A small masked image model, trained from scratch.
Model: 5.99M parameters, encoder norm rmsnorm, encoder patch size [4, 4], decoder width 192, decoder layers 2.
Data: trained on crops of objects in photos (Visual Genome), 33.6 epochs.
Rows from block 11 of the encoder of a small masked image model, named by matrix and row number. Rows with one number belong to one neuron. Each number is 500 + 50 x the weight over its row's rms, rounded and kept within 0 to 999. All counts start at 0. Numbers have three digits each.
After each neuron's rows are labels from the 100 images, of 14848, where the neuron reaches its highest value: "patch colour" is the nearest of a few named colours to the mean colour under the peak. Only what is clearly more common there than usual is listed. The data: crops of objects in photos (Visual Genome). In brackets: how many of the 100, against the usual share in percent.
# fc1: MLP up (encoder.blocks.11.mlp.fc1.weight, 576x192), inputs 0-191
# fc2: MLP down (encoder.blocks.11.mlp.fc2.weight, 192x576, transposed), outputs 0-191

fc1.534:528460450467537389596527542529494473467676519489530504558518486560475526438470445547357472364443482462503490565473496523493586474543502425530499453528465554471584524489534466470532397502496438543550557509456514537443528494535466461472474485469444530481504514377460524493528453551538547524463523525477476506516522543488436537507596397435524511508464532521384428432480469537459524541412573496510451562566493471506482491514479539453486484474619501425593551463502503472548545419476565488577534610436544515427523478553574488464530555531564475579434513492447509434534542472542628480
fc2.534:438537536559450585446491480451494546548329486575482511509516538484511454555545543436614537605567493586494516428515535457491432532462495543505523499470514400518401489481494539542488575514534521433472431505575484462515441507471504562511518541545548476511499519637527478489461511432458450473514487522526517497480481439502572503506446627591466470477552459471583573584515524451505442448549455514478573468442463561488503472490496485551512554577386492541423457517492474524516495568562488496409431407551450486569481523440480519552475454454404506401583549487533474579434443535417414497
patch colour: orange (30 vs 1.3); pink (29 vs 9.7)

fc1.13:510489473457573537569507531587436470507560552496507510486451537457471546491534539549484487555527454514494580475471466464469490413494418533465499488514516595452425563531363475486490562522517562502456626563509469574488535487568480399507481396454470553504585566460494507543429587526496375443502509496470519453477442488526440479497566523487494416480468492477417448505538483508490437520514464487424480463484437485509579448456582379583540458519585447622509461485587444559471510475456599514505551469401463479503569505533364535531511567508482482532514479560481506413541500598609485482
fc2.13:505488488583507438434570493417587546445470484504536489519572423527528483534472472445462466453439508522528445530492530475557517572540570491531514536478466426491589464505576528532534480426470452517563410474535546438523456510435569605507535617576479461445435452525515501455548416511493573548514492479502532510547549538476541546508391462519508534534499452530613577485454504476528534495526529538559513570537528495463441536557388652441441588521399511388511534538434546475529477541497398488511421538571500455491420473474583475443484461433533509463477550421525502582483504391422445507
patch colour: grey (77 vs 31.9)

fc1.546:456452477512475524501565368461518419556443522408445443556464516532553450506478476424437501429504511564534594566532520426447568528489585460515524599463533515525522470463515396503464556567554492500543510497505540478459488600509469554494407499482584446485550527559401528533572526459376492545600474496512522457459506488590555513439451518510489507565453550500523581561528455526454509496457474506559581526455560502507457629542477576577498418517539540451508448557565541549508415413427440487399420558496497545495517516439471477555524497580465578485414522557505485461504502463479404490
fc2.546:547562560474492514456421640552453566467570463593572507477562490486474545535505527582547518586514482464410401441526418572560459448511445511472466435565450469459512550479483646467590413477451505458467513518490468519567471417477515436503567510520453534461446470442551457481422456531581491454398511532485538562582489472369442458525513528491487462458586443501498418476477525497523468508530531516453434460518452485502563347458523441393497541457489450503526541487459440450510578568536525451602546517485507470508491463566533492438509501433546483513542456476484528546514472537501607536
patch colour: pink (36 vs 9.7)

fc1.104:448474452487475461522520579562516616437473468547502543483492494545489510452453552492529521553506514544518511555538566535420360479480506498440482597486521535531504483492510556431543550409542556479520532498529522433540389583513429494502524486500562446458480555572437489539433455470467474515543422490517543595472456461468486489468490519559455546563490508354551506446442440438473559590491463613492475524514349573445486488573521550532576512614514516491406535436520509521514526464504516529512469503554498461477401531608466456512481459486401396445518480597505385508440521511475541574
fc2.104:565498503498548548392481419431488410508541515477444429474521454493482489544523450537500486444484548462468496439489449440574627514523453515573543395516490522455509495544489439574462477585409442479472507474482524506424629452429540556507520499457475567497524468455551474470582508503586507489439550427487511411523514500517438472518517483415505476413501518666467506535530578550572442425504552448520484481479629393535540530478481483459436489427480492525565459572461482490461473514448474512500518478462495478514578433413496539439477531474601570558467465416470617497557473538545419433
patch colour: grey (66 vs 31.9)

fc1.505:508498457431410461566544428490508471490549498493452475509454418490457503575501497527542527538455549452513410467527415496580468563443531516439542437444465511576444471506450606505474534524563486587526515632499494546448474443515628495579459545486578536405571532501474514507463403451567533520589518534503501532589442502531505487463513518547363551445508539499536446498523458556499542510480503435503490478473542489539501463400513491524526514431433423492510584459386528583407418546440547601415514445546446486506522485559449521431514513578504521488517474460567508550565610595525523485
fc2.505:498434516563624546443485553516481516447506527511531534482536556495524493456436470541434478423550431526493584546442565497423549411546465433552445568532524452436522501520536421474518502484425518395492469362446492441558518542489401524448555498547448438591446451504483500501515631546424476457401466459518503482391592487504497555614490517452594470525494464469432590523519538445483491495469519508490500515496476518478503545580506532519464490603555572511444455546621499445589586447561426453572499525504538491496496511434516475524539482400469485530493509532480429440478423415465485505
patch colour: white (76 vs 6.1)

fc1.472:502525497457494374497493573593449522554562525465509473486425433552525548474495454466446583402523528489531444540501507518455515419435535465454411577480472542452557525496525490451612479488590604509503548494501476533510530488524521393438564515508466546558466543458413526508477462571512502484475574572444563540538540526548439474513537453551520582597465487487556465568491465509450502575457460506578466570497506496560474551472601498481575349582468542557586477506480472422534519556522504533485501567535519423475547413478469548451509494553390541593507530486544434472570525627449460516
fc2.472:515507538514466615453559473396520490503460500500525555509547578481459417536474479502564467568510480491447526470475508506585454565478449574527544426531528511513410462448529497582381557505475383474479432495558527463471452509463519573562485445470523444475573460528571476502504554422531502533532422463595470419503470474417518524515538568481483431460568534498347484456543511541577510387519509492399529411495465504468536458493435496521428614389514468446473492463534514565535479439501488461533486460451470606543427600523559468535502456471555508448503462508424499519455478389558578463
patch colour: brown (61 vs 32.2)

fc1.276:514351518445489523485530504455483467358613523506421495552491497522554441424482523516484417511482448405453510527473558588498439501536507556519484528475512450458470468495522608494450464587471531517493524483602508419571524531479539473456546516473559503520422475533522510543544535505493620466405488488548541532436516453500447406616492508458453453424505582492486591468525602512567348442562480423347463539483470467477507581472549502532457485474468553516515523552563404529525519499583409475497547443473534505464606447493490493555488510471481499500501426500518460495564535532478543516
fc2.276:506652517504535496457506514519567518621408493517566511485514547464437543574522435466539569519481554533548458458543436422527596505434525473469513499543505567526552541500495380505556547408530449473501464504406480570453472455536465519558467474498447479466571514418477491460431487464534420536568522532473438469550479569517573621388520487523574549594507454508489386493504414511487636553471492565623549439495542514484519465535454511504542483490562453505487478440468594466478528508441586512529409560472473476535392587478529514471498484524505522538501591506459515485426481478527433514
patch colour: black (73 vs 15.2)

fc1.98:515466512542552517537445483337578421462608536442504413572500565324446429503477542532503447504544514548541523461525479470530483446493466455491471499451576505513467414489576552497560560469500498508506491447536424609524470479507536528568554439557481584591519473513526419479446510498520471534421494522454483526507485435520568579398522507490448546467539453536524479510539594542481565551474485508492510549414499510613543485447511463506439515567439432564566467468471494432531531447551510512442488539394480536381474484475433530554537489510466512563552477535442499442367492555575460466
fc2.98:446526524475458487473558577635378567521419464553508580456482446660525586536504456449508570476426466471422486497457499550504512508558522547503521505552419470511451512540480459499461439531506538509519453515496545426454543518433432465440439555472482458428483540517521591484522485527500530484593495503513498447490475541495415423546471453479597478538471587412500536486484414493468416438520499484520444492588493505398459492540519491483554465464509550453450532522511499582485468602474472501547495476612500444641502548518557468451473475500569492438459589460588525569641511448451517549
patch colour: red (28 vs 0.7)

fc1.197:471471472478538496433500506415516539559389468520556518411473492517523499442529556559484420419451472446487424514475532619409359526519441488540466420511490488504485476485437539464458541499474505503452489596519563497437447437512529503464511514508515454515509465503507466644512488464479557494562480503490409486553519477508600487505644630526475426490499488426567543492528475441467509429471443386495548515466472543500477494452557576542403589404503391530582422490489473492523553421572494486478449514428484551469425488572486461519451580498507372530460559442532478499527530489508493447
fc2.197:547499546569456534568515509584455526448615525479415519548496514492471526544520436495495530572505527528524534498553452398583608492484576492448540609472510495515526526502567469560563459474511501493528551392490464478542562556502501516486533452462518497521458542486480558353508501504471422519496552523487574550498522558500389489447361366474459555530478483541504488487532523538528447561530542547558415461525519422509502499546454419461550408620499609490446570527526537506489468597447514586523519407578475417553566537418526505476541446461486592486504461584453479500482450534481484553
patch colour: blue (41 vs 0.6)

fc1.306:432413439526484533487547567448568558474644457462508563559526503559493506609520523456498487442495525527503460565481377548539561517516637537435470462479434444529543532471515515457471536551534479438476468479525542534480503540534602563477511465543520488521505512506549471401487415541463506526480489536549500488479534584620471494551512503494465569488552572516492516578423522438461440492530417526453472488389515475508471514588494555421483584466456628474605494500482476385493507490516588521496525439390447397569512431469529533596491535448509460487468562522526499462592562534432494518
fc2.306:541585540468472445512411460513474425578426510564479427457508531488546542440482499515499468520486403559560552459447573441445441463490413426548473577524570498479456495546521471578493462462472509490533509513513442458502480396524422451481453500468538516488529469485487541563508595452585513464568454455474478509528479371371574476478503526508552441538465489477507440422520484551542556532490532526533551485615475506479546537406601407586488402546535417494390536470490518614518476519537428509548486551566550587432482549557484467423505507599474547472557469505470453547427435456540543479
patch colour: pink (26 vs 9.7)

fc1.251:483523580530469556418495408425452431538434521564567545558516443507464389421491437501519522433525536515457512419516613520480476448452503411452529553553443521457430506490454550393399529425456491441466468522413486485538520444532526522519537540510427464407503556429513464544579510600480475505479472523452455518488543436549481540552540515500604438559582447477603563477432601460510578508506486542405502506492491577553411554465443408513471599573475484434466486564547498564535580471565528528565524571522490522512537460477493566505512543414508439454464442502494493547468504435503523520
fc2.251:505491429468512454568512595618565544471531473399459450479486551487527580536509558501488461599464465480553482559506410484483545566569494572523484460455544470534552532512588446612657449591536520561501529505573520511458493586481447481492480439450574559594471439547499537438467472404524512488510542481550550481526465533462478468437438438489368576456437514506424456517557401533498426517486495481564502500564463473463533472538556596459568429422570522589505511467500485431452459541461509479386483452491523489487482566515509472558490487598465569547549554517520535440502521567509506474
patch colour: white (48 vs 6.1); pink (43 vs 9.7)

fc1.93:512517421420451556488451488556515546442586471458455444567448455513544476346474492445539507572486490475536461477505504525612462484529495499574457524481465466599516505508575492502407529509566552462411519499482403468508585552527481472428452509527583543466463521544467477584543398546462503494431545601477424585473517489545480555488534571484510517479544581493457520516503551528524541474589487551478550491407525522443425598520582442518571603530428388532455506623562467501607567399525504516511479498487562544495530572460491507538467497512522504564515465486467489531499526472469623435
fc2.93:512474605537536530484596561433486471577441530498564528453601549505443502649538470529543512449506565513455533529520492534470513502473597509413558507516553544378500474444496545533560462423456457498568492511496571526484415431461490525547496476411413430550504448440495541422433559429524518519528426475571589482566489500477531462533478477502495531537514493498498485428572428505494435482420506449516496443577509458526581422523470528447457417486604611498576495369497513495369469568470451500578529542477441479488464505570472517492547483543498535426485554542486544443516455526541409543
patch colour: blue (47 vs 0.6)

fc1.441:576503530552433581558481441499499499460458489511532547550508590474516453446489476531508480468533529471463519512487514447567526491518586517479486522500463490567526528381443488453501545477498513506441572511460519675402475495476486495476556464489513422448481500488589490519638463474584533426528395506570572529582502445513565482552526495506462514461453523421522518500481437414520490500418470412570453483480499489616501494477533532568399454452506482424447475433482508522498524447451449546399442493651528500495434569492486449489542490548596453540438512489579486517490528407383522610
fc2.441:403496426411541474441515562513516509581493529463500495465523431498477522553499450445488539514424477518528461488522526481455455500461492485542466459552541508421481498586496477522509498555555436422578450491543506347598520498499511479523463539509434514543516534472399495471377534511436440571454560467456401500423513557497425473511485501467541539561496504560497451489497561565495535467556520584442557500526481506416519522486479435425584534542476520570531525552529486446511509575530560465607555547358474518514583410494571542488464521427403550469581495494429541466459449572630497381
patch colour: white (71 vs 6.1)

fc1.194:420461511562490670461443509478467525479532481429525592489514483395435487423547509556476441508554540456450512500474384576558551502524500497523441518507483474537368446441495466505540494505416494537495487463452528480583475482486479551589543471519479455588572466559585538466566511559546411552420516529515484513492582504535473527489462548582488603476477477613549527539471505430508389489527451619517553525575459578486492478452479500473446479469418466480449486500549535386450427525496437444549543454556552532521438537553476546416558485443560544495503463543449483498509509504385518440
fc2.194:532538495412500369583493472488562470513492487574477452491467535551558519536440486496564607511460428567567479493544598451489487553487537477442535473501510480468554535493532485483425468534611513482511480533502566527402551537466477447441499495532518548413435555475447346545428472495511598431550485529488479491504369468460509500491534418411505427518495532420426520473518471555447617475444528422458527465444497469521522533532528456517554493498607574574545534445437466580532539476556488561445450549425488451527591441473485459586444518570476488517528572463563520515471447476601528555
patch colour: red (46 vs 0.7)

fc1.45:520402502489596422502446534512460485463476591429497447507455503531487618557479522474498511505480506474446474588539509484443514341408486528477547511516471568512533538477512531490582542544521555538528551508567486519563505547496477442516525450481469530476507481539513546525487425457465511502482467476513572426462492504531510524438604481545479545595422515353601526447547510544522438591498547461661453578570527563491536575577459550503540414480535600534571472444456537578462527513530485580480490439415436501444494488466494546514608521485473583540476542479426416496599483546492485503
fc2.45:477596439475371583489560433512527523525502425615472536493516526457514373455502453496495491498493514562516536406457487463563495604562508447539475510523539482455488506552540484511442456450455443451520462454459515472464514452536513560487475535534616483552476535490494456490521563520541483501459489565517427515519514473488477462576400505470532434437547442646448465548452518483475571431441482520364604456395492406512500476450570525543467565501449430450415515528533475422535451469487496405509520558544545471524486551525543457445389514488529398513519465447592516516382518452538501463
patch colour: red (33 vs 0.7)

fc1.1:479419503553499547460552407473584517443499465591450599464575456563644427588531557501491615539509485507483457470477527474535449544496503442523487480452491465457560446504487474573471456509570483446496474462566496509571538487569478609512407515460500495372459515530534515554478500584540502492542493511482511434531501469481503429517503411573491491444531444468518519460567547489523469532487525404544521483460480511364565427667465532476617568505482483527484520413470464494548418518464488476500529533409508559539525496552434440465498414502393415401508506505500528470468576485524542497
fc2.1:499570495446511405532396522528467473487523526412511429527415515442361535426416465517484379377461524462534506492512463520492574451520454522484557557506537480555457535584537512403554548489418510558521536560436507479486466506468522458475589482577519513580567495488484513424523480426449494532448496478505499503456471537526514603493496558452488518526495541536533519546469485483424511482529438572432496515513564457581408591330543497550385437475522469510491460541517526501442619532530527507481504408606500472465500487451573545528473520488600557604481436465491492510519464534462435513
patch colour: black (40 vs 15.2)

fc1.569:550529547506531608478477467450416590515526477622534476525535513476485466550483489489501498432472536524512450515566483461445508421441395525523538471474408525517512560506447541481500513500482393517509586628511468515440490531500463558526411556468516524517526518523489436528637624510506500532528473559521502401405476526513586458384453586490532384542523491575486334504517462482519568437521506492487488502492418511536509523424407571476547509500507539530391425488521533451431530485568519455468481385519395514513520581477480484485514425511466472491579471475521579513474477492432493482
fc2.569:494486490530466393525560494563547435454503490399432572422468494524483498440526548531514536522526435499496512459485509545562465555504541484437487535495570435478456499475480420564471484480518616488423434347426563519577535498460511467448593464546516520476432488493531569477395347534517487451470506491488513538594458462480453577549569416488433590442508471462542710490516528510472421546424478498525516492513555457451467450555593434528470467514516435513561579516468487539541466549483458557522491582465561486489489462547478462481472586502542535533417480513485426415512511523512512506
patch colour: brown (64 vs 32.2)

fc1.418:515437479517593405467525473516571501450516609479580495554548531404522479500442524410420550481511551556564510488496594415473521561485624406576552522448549485427436437517477555573471403488474467549454441433540412562512495418471499587583466533469419508571567478452561510568445509542555491573482463488439504483402522528497533558459496470520488476470504546600482470525514424512518522549507512458436457552522472490560509525523441451497564446510459568512482504523568582523544513592447538474490536535615479457461566503555541507400508439523451584492548486443546554578561498490503568549
fc2.418:476533528501400575495498498437465470545516452505403514489449471568432495491491480564556496508494517370395437475516428625588503458472386643423502488541438530550558533481490463461482540492481495540558540590466608514524488562487465457356541494577557499468376516557475526430538469466469539434501577528590539488587511512544430513502474483510595573473536510473481497504527572536484463472477515508564542458467537546528464467479563516478515519441518437508541430479442480454514489447505434477542465502404502556489508522450445492633426547526571445509449517482464505365454513521515471463
patch colour: brown (76 vs 32.2)

fc1.337:507422433454532493498504484526570516348525566414498497523441545470527522536530511464508479560584473404576442428489451494514507579387528542551551489483545468588490396514501434484439519602525487485468496499572501497441505513510571522586462477485523439586583582539457590535513457428460505508546434454517471548451490594562519517524490487542583488411503501427442487465534549560489426455525529451549596538506535488483511494592488416622482427468507510600522536565575464550514486463531483415471509559605456475467428553523574499469577580487506535588492497432562479565508496521514539510
fc2.337:501560560505427503470541499480426511646474413589502503519551491564497475494442475517445531473441541568443561515524545552511489417599516474517427549498429492415526579459477540521511444343541496524497517510418508542565481449503398489406508524505473537413443387470551399483435555577535490499447566559485538462561472396461472454526546547458441486631506468528537544538503452462463566591486454510431432469518484519507497495420556535408578559518513476403497485408432529463490541543523474548509461476454499538539554440479426516526483429574495504449513511574431537459504489452484489483
patch colour: red (32 vs 0.7)

fc1.335:473419465545449519510488444361512547497602522525446486564493523470517479526461546494465465453546540446481483429512444520440445517550326555482554417501485474467448470474525435505499486423555534457424504557608432492518474524481466429519492383541553527588534443587495425465506552542458442467606497509497490526529551459518495471494543540459498535440630401522417480373513576477466565509490498485431476520504524517542452511445526430524509524510500461468508538564528553491469568467587566550467549557587537446620612478511531457524504481504471473590512452403462513487592499523518475522
fc2.335:536553540417523481506585547591491450481415451478543545400486503510476556524516479488556483559413451523520576570524573517545590489440636447494477601510525495544531545439506565537482510510392481555552466439382555470530535503505546546451538590424418491419452519440510552577492445470518524549425539489511473510491474543476515601458471435534483489559437580433587488578516424528489464495479483560564517439533514474463539528515481573495401476497494506516494467411493456476520472500450440491595470465415490514397395561434473520517537533532502551431427536610550500491391524491474496522
patch colour: red (28 vs 0.7)

fc1.302:485527465494480592539476509392486491488578546519550468514505404537483564527472448474586476495448524416464535481516502534541575514607489507517486292528476498632467384538543582505446513584451501573496526494573480546457620539435516460494530468465551535532565513531500487591615517531501486648516494514509476567493476487572437516576509468474489461431581507485456484489465504536536555489525541496466538513477444543484463548490561492481499463493405462548448548552477448505451570482510526597488521527538481449519498634564499416504460451542563578480569443528513481581513481556418510497
fc2.302:550461528503553394519541497558533507485498511473472542468454568451514485496542527559438546505521474563548448543537431478494483503380523494471512732508509526390555587432461412494580443455528492466497484477438500406537453456529538527508477564561442459451452521453441520422409495485511499385455490531484464436555551499427564543431442513522514551565438481481610531525530522450504406500487481470554436486489580436527549486520468491486505526511554550465532504432541532487516464519494448433508436485506519528512548400417478601516553582458433455543445548511495515366499564462582474496
patch colour: blue (33 vs 0.6)

fc1.188:453444569500488622508498441547539528580463500452516538577538518552550390520517476619552476464532530464421486358467460423552491548458502546490568561497507524515445492428431635545565476522459487466472582473505548476523489449506535580494575518517571441443481503446505514422482458458507593479465446513455515539536551533476519546490535426492374557495534474513467623507546513402499449503461491482527515524478449437521444560582562417506445378559489526483537458445495562445468507465482550501455565466573538450523470464505455580556459475419500481450517569552539517498468503599486389545
fc2.188:494536452460523389486442615449445457475559507535497487507500469460509598458495465397433475515522473566583486622499548605494503438559528503574440450513486496464492471555572329472428506481534525477521475594493467520503500563490476422516448505548448544523509519578511444561503547534532423517551490486524457459463494422509467447563477573443560475520479562499520365509475495564503523483553495525511541448528462556416511462364514564482533589489488475515484548522495454547515483535549371481543434567435449569517520518505558430463530506621479516517481470477423507531523471429531626428
patch colour: white (78 vs 6.1)

fc1.163:516436540531506520525486469602486433433496516445483451565424512479511512472544541517551479579561472503529431520471457471553421516455546527462476554467541546506492501557511459486384445572499576614515478533453504451419406454475547476493418503564508480515529478549485525502502440517496584547439460489472474390536454514495495487540478434535561529490488481497451477511502437490478526578479545512407525482463532460527479601637467462458651371465424527507468524498557427607473473522486605515502452444612394496454538580539503447403494570473512467484534427454543514505608463554590537519
fc2.163:513559486459515453437530522386548520571515505582496560417554474502446538539478471516456498409453578499472554462525562498461551507577469485561530400495457449405519500441476559485588590404479445432518540453564496554558581554530466537508555529435523497484530492466513472506503507506504417454548535507539535614467573523508497475473514514467469458516543534559529525459525541506538474481515457451563474497527464540514539426387557570549342629514531482468520465503434591401551505459492383444502560561399587525514433445454513550591473466498509517524456541525457476511447514427399433460
patch colour: brown (79 vs 32.2)

fc1.213:466531560488517408443508454517498479494471461547486512479527542478503538549461556530510583456516477506519443493482582446543481470547525421432439411468415485573529564516535520495470550510485422483544539572495497525582513498497429473511543474442549529508521513446533491497454532601552467570466559502503446491606475412510429509434536426530409570507433480476514483515501492479480432498359560501527415537520447438567574400395604500481507481367598506496504593357507502467510489674484502482505498511535553486549554520540488510416457487523473420596533514529463513578546566440496464467
fc2.213:520453439524487608551537517467445565501524546468483503597512451504502450469479402501506447509494499447462541516514445511442511549472506613473564540553548509401477400447481523555455426482486538518473454467545502521437436530486528499457464511583427491481456479541474479514525488429433501450530531442532530510418535602495551502579450524482563464478559505466473502496512544492465568476655491488463592476486538553449436595577361457511523509609427519526490406657511487515509546304489527537534495460539486538415484449441511489572510526469514539409465509440543513415481488540500513501
patch colour: white (66 vs 6.1); pink (27 vs 9.7)

fc1.214:500540460448516638513478542512479457463411424542522503554511469509420571534529530471581452529500522402433522484534473570426536511512541500509408436506514523434534482493595475463558537524512506463590543473512526458475433505469500601432502498537527484515538374519555432523524502530457509480421454480484487531460436414476541440589509548492500487489492469521547534569467515530548584501444495553426543457485464526438582530464525553410521600488511518438435496529519512379520484531513597514430682477391515440528495533495470401479446412450510507360522497452422510492564464533554518472
fc2.214:468476546570523351491485436499525513525588579490494511435479513496547465474492485566438552429531475576535460527467490400557468495444462494503623593492504498593510520492443571543428415469470512532414469537489462523509575519503446460553529534466480517490440617483460572484478461545510451519549549503520471467505524593540451600423493452467457537498484526463484499419483496469447446496545489440555494548491497506526365495548479442555504408537488515589568501479499512640491523461461415581550311517599491533493526439509533551510569549545514491596504489533546458482447532450444459535
patch colour: cyan (46 vs 0.9)