{"train_examples": 61751, "horizontal_flip": true, "color_jitter": 0.1, "encoder_norm": "rmsnorm", "encoder_head_dim": 64, "norm_pix_loss": false, "beta1": 0.9, "eps": 1e-08, "max_grad_norm": 1.0}
Rows from block 11 of the encoder of a small masked image model, named by matrix and row number. Rows with one number belong to one neuron. Each number is 128 + 24 x the weight over its row's rms, rounded and kept within 0 to 255. All counts start at 0. Numbers have three digits each.
After each neuron's rows are labels from the 100 images, of 14848, where the neuron reaches its highest value: "colour at peak" is the nearest of a few named colours to the mean colour under the peak; "place" is the part of the image that holds the peak. Only what is clearly more common there than usual is listed. The data: crops of objects in photos (Visual Genome).
# fc1: MLP up (encoder.blocks.11.mlp.fc1.weight, 576x192), inputs 0-191
# fc2: MLP down (encoder.blocks.11.mlp.fc2.weight, 192x576, transposed), outputs 0-191

fc1.459:130109111159130103123155145072137131111108093152137157106145130145112135147087096122156147112157105098125155130122169143121131086074083133122142135155145126066136124144136150148163111117143141157102108148117140137145156141138141097096126083117110107127115114128144145115115148154142115135120099135126120081124164121191083151135151125164114135165138109128098123141122148103110112127131109086116117139148137159110109158081088140122114144118150144161123164113156112138105164136136143140108118090099103180081091089143095111118123125095095153130120152137090167177175112115124131190
fc2.459:114138139101111152146098109151116131152139156110111101148102127103165113090160156099095129129104134175141108122123071093126121143171157085131111133104104124187122134117136103107103155153118109084160150094149114117131116096133114143164129178147167141132121132124116130149155124112131139124122141123124135148125096115062169105121102144084146127102134123151173143097116122147129151147127135156139144141133130072144164119169146127153138109147111118085139084150087136134143095123142129129163123154145147086148164162124172141124120133142145086136136090123143079089078137139130125070
colour at peak: brown
place: bottom right

fc1.157:142136106119132136162134118183130097162162144150121124129125078141097144142142119115093117088089133158106161143127105101104146104129126133109094123138108147114118141097089125134120156102146153123128170110088167143070138137158069085112185134099108128121119089094101126147150119099138096109173151159112106152138106098118110112127125118144174128191107117137128112131115130126103167131108152117134093113131120118125106124084132122069156133129117107100133109158115144140141133134121158123126179168163123121134125156164156118144086127138169118122117118121102146135136103165181158171
fc2.157:119122140156138121105127133089119162096110133124151128135122156118122112113128145140155153155148119116148089117140154154135112138122133111144170122117142121137145118151159134130144095175111094136139105147180100093165126148088182162158085126141141127131140169177146132099115136141112155140083104090156156114110156164126141132116130142112070130059149130135131154131156118122163099109154120142127158156124122151136151119163093145182096128138140132152122147091150100110120132108111108119117081107098122130126134110097119131109175130099088167123152107129148117100116145098065086068
colour at peak: grey
place: top left

fc1.74:154111063122130148134116106151160052099127132100162124161109128114113126122125136128127117156144124101108122130141139137113156103117102083158158197101119131144109118137159168142149139091106096174176184146133147124128145112121128167133114114111164133120145127105145105152154145133110099149156163161149133161129146122128096137129118124090134129125132147161150104123149136143133128161078115184145144139101083101171131100121109120140163142091110117098127109090148128084118088102114179133121163140081138143110115116108125118122145119136121122116165096106129118106149142105159185128
fc2.74:086126189136123115141128143120095188139129130191106141099141123139133129157139103129122154102107126166151136116114117090146082145161147169114107067141105119119138137113094110101116100145147139103092086114115102128117105136126125102114163159150094120147100132152112140101087110118158132104094096107121118087115107122146157132132132105156127139132122117104117145134108137114095130103156140074094129130151163174104111149125134142123097111155144131166133138180115137175137180152146076120153098142155106121153140147142138147145095132127123135128117187142131126146133109156092064148
colour at peak: pink
place: centre

fc1.571:155140157132159151097143114094127119084187128154141106142131107144133154162146131140115083127169135155122116119123093147098064163164117123095089094142104119120111163140131117131148129160119128092106090123159126107120128163124146120128132099154155159131142142145160113145084167090095150143140073082143101116118121109130154086158171120156140074113113122135124143138119117112122104077169136152128099121158100110107145119198140114133126113141098169099137097143129129131151151150123161147116108142118087137157156139115155126160121142127120143120143098120103133117193118154135139143
fc2.571:115118091137113092139141126164144135127095118113099127103130116141115117098092140151132131137101112126164121119144154093147208095102125133165182161127153137128161108135117143143137115076100128160136174128100141134106136100125124147126152139084116125097134090124126126114152100159170102109120162157100150127138123168119091184092093131110115162154105112113143121124131132127147144200116132125124147150107161131131115143079111148116137150139149073167116168120127145161115120093128099135143120095131152085086089073140088133097123141113134112147100144121138149139100128097127107101
colour at peak: grey
place: top left

fc1.195:159168121130148149113115112094136150081120129117133144131126145161140118131120157139130134100141138136171090118118160157124139129165105104098137106154129107152164138110147093176112131111149146131149133154135115156123134123110120128164194123102154116142113135126111133107084107093124126126133132097148133133121131098132127135146132063120095183092118146141098066103131135123167124097107139123151110089137165149099110098145134121160145096132187144138169180125163092135081137093132077114155142135067099128123133142132170125113140158123145118088118152107121114089143163107089113147
fc2.195:111099121125116109156137159155113117169143125126114093130137134098137126117145083120121100176140106149105171144109090092144104113113157133125102151109133128104086142150117160089137129131125092114105103089116126083148120102178148127097076131147124133115169121131126134156153170143133104137130107159101104138144126143114134113133121180141157088164137112095149188153104134134098131144148120142112135144105109079144150157088132105110115147129056121117099092125106157138175128174140170152113101132189147127112131103124111138162124110125111145157142105149141129168108100145173139149
colour at peak: pink
place: bottom right; bottom centre

fc1.184:154137112147159148095126134123140139074145138128152131173164125121119155152124086149132149114150157160150113140105109152161141154137135139110164124133146115125125087112129098120135134137117102111125129104165155159096096129152126154156116117138139106071179153130151149115142165143177125161125117135148113151089124121133141151141157083148152095145139128110102134124127142156134040104087111112144141111134115127139103111153102137117115125080149151139155130080113144108114130134154118112155134125107136143124114118132148114156065188155119132169105147122138161092191143086076147105
fc2.184:091132145095090117170110137133139117194107123143106142111097156139147093089134152103128108144103079135129133102128138122106106104115133120146084134136116123130130172134119144137120124101171143117120129144098103101153145108129118068092117127090136141178094108138105104137123102093074132106128124147105117121168129122113131086118121174121108142121116131125127135136127111098131206137167131140093121131107129102112150163103171094136142114181124107093106124157140115146142134149128150133103120120139124121126144148142127136115177066109125128105166122164127091141066104171178125149
colour at peak: pink
place: bottom right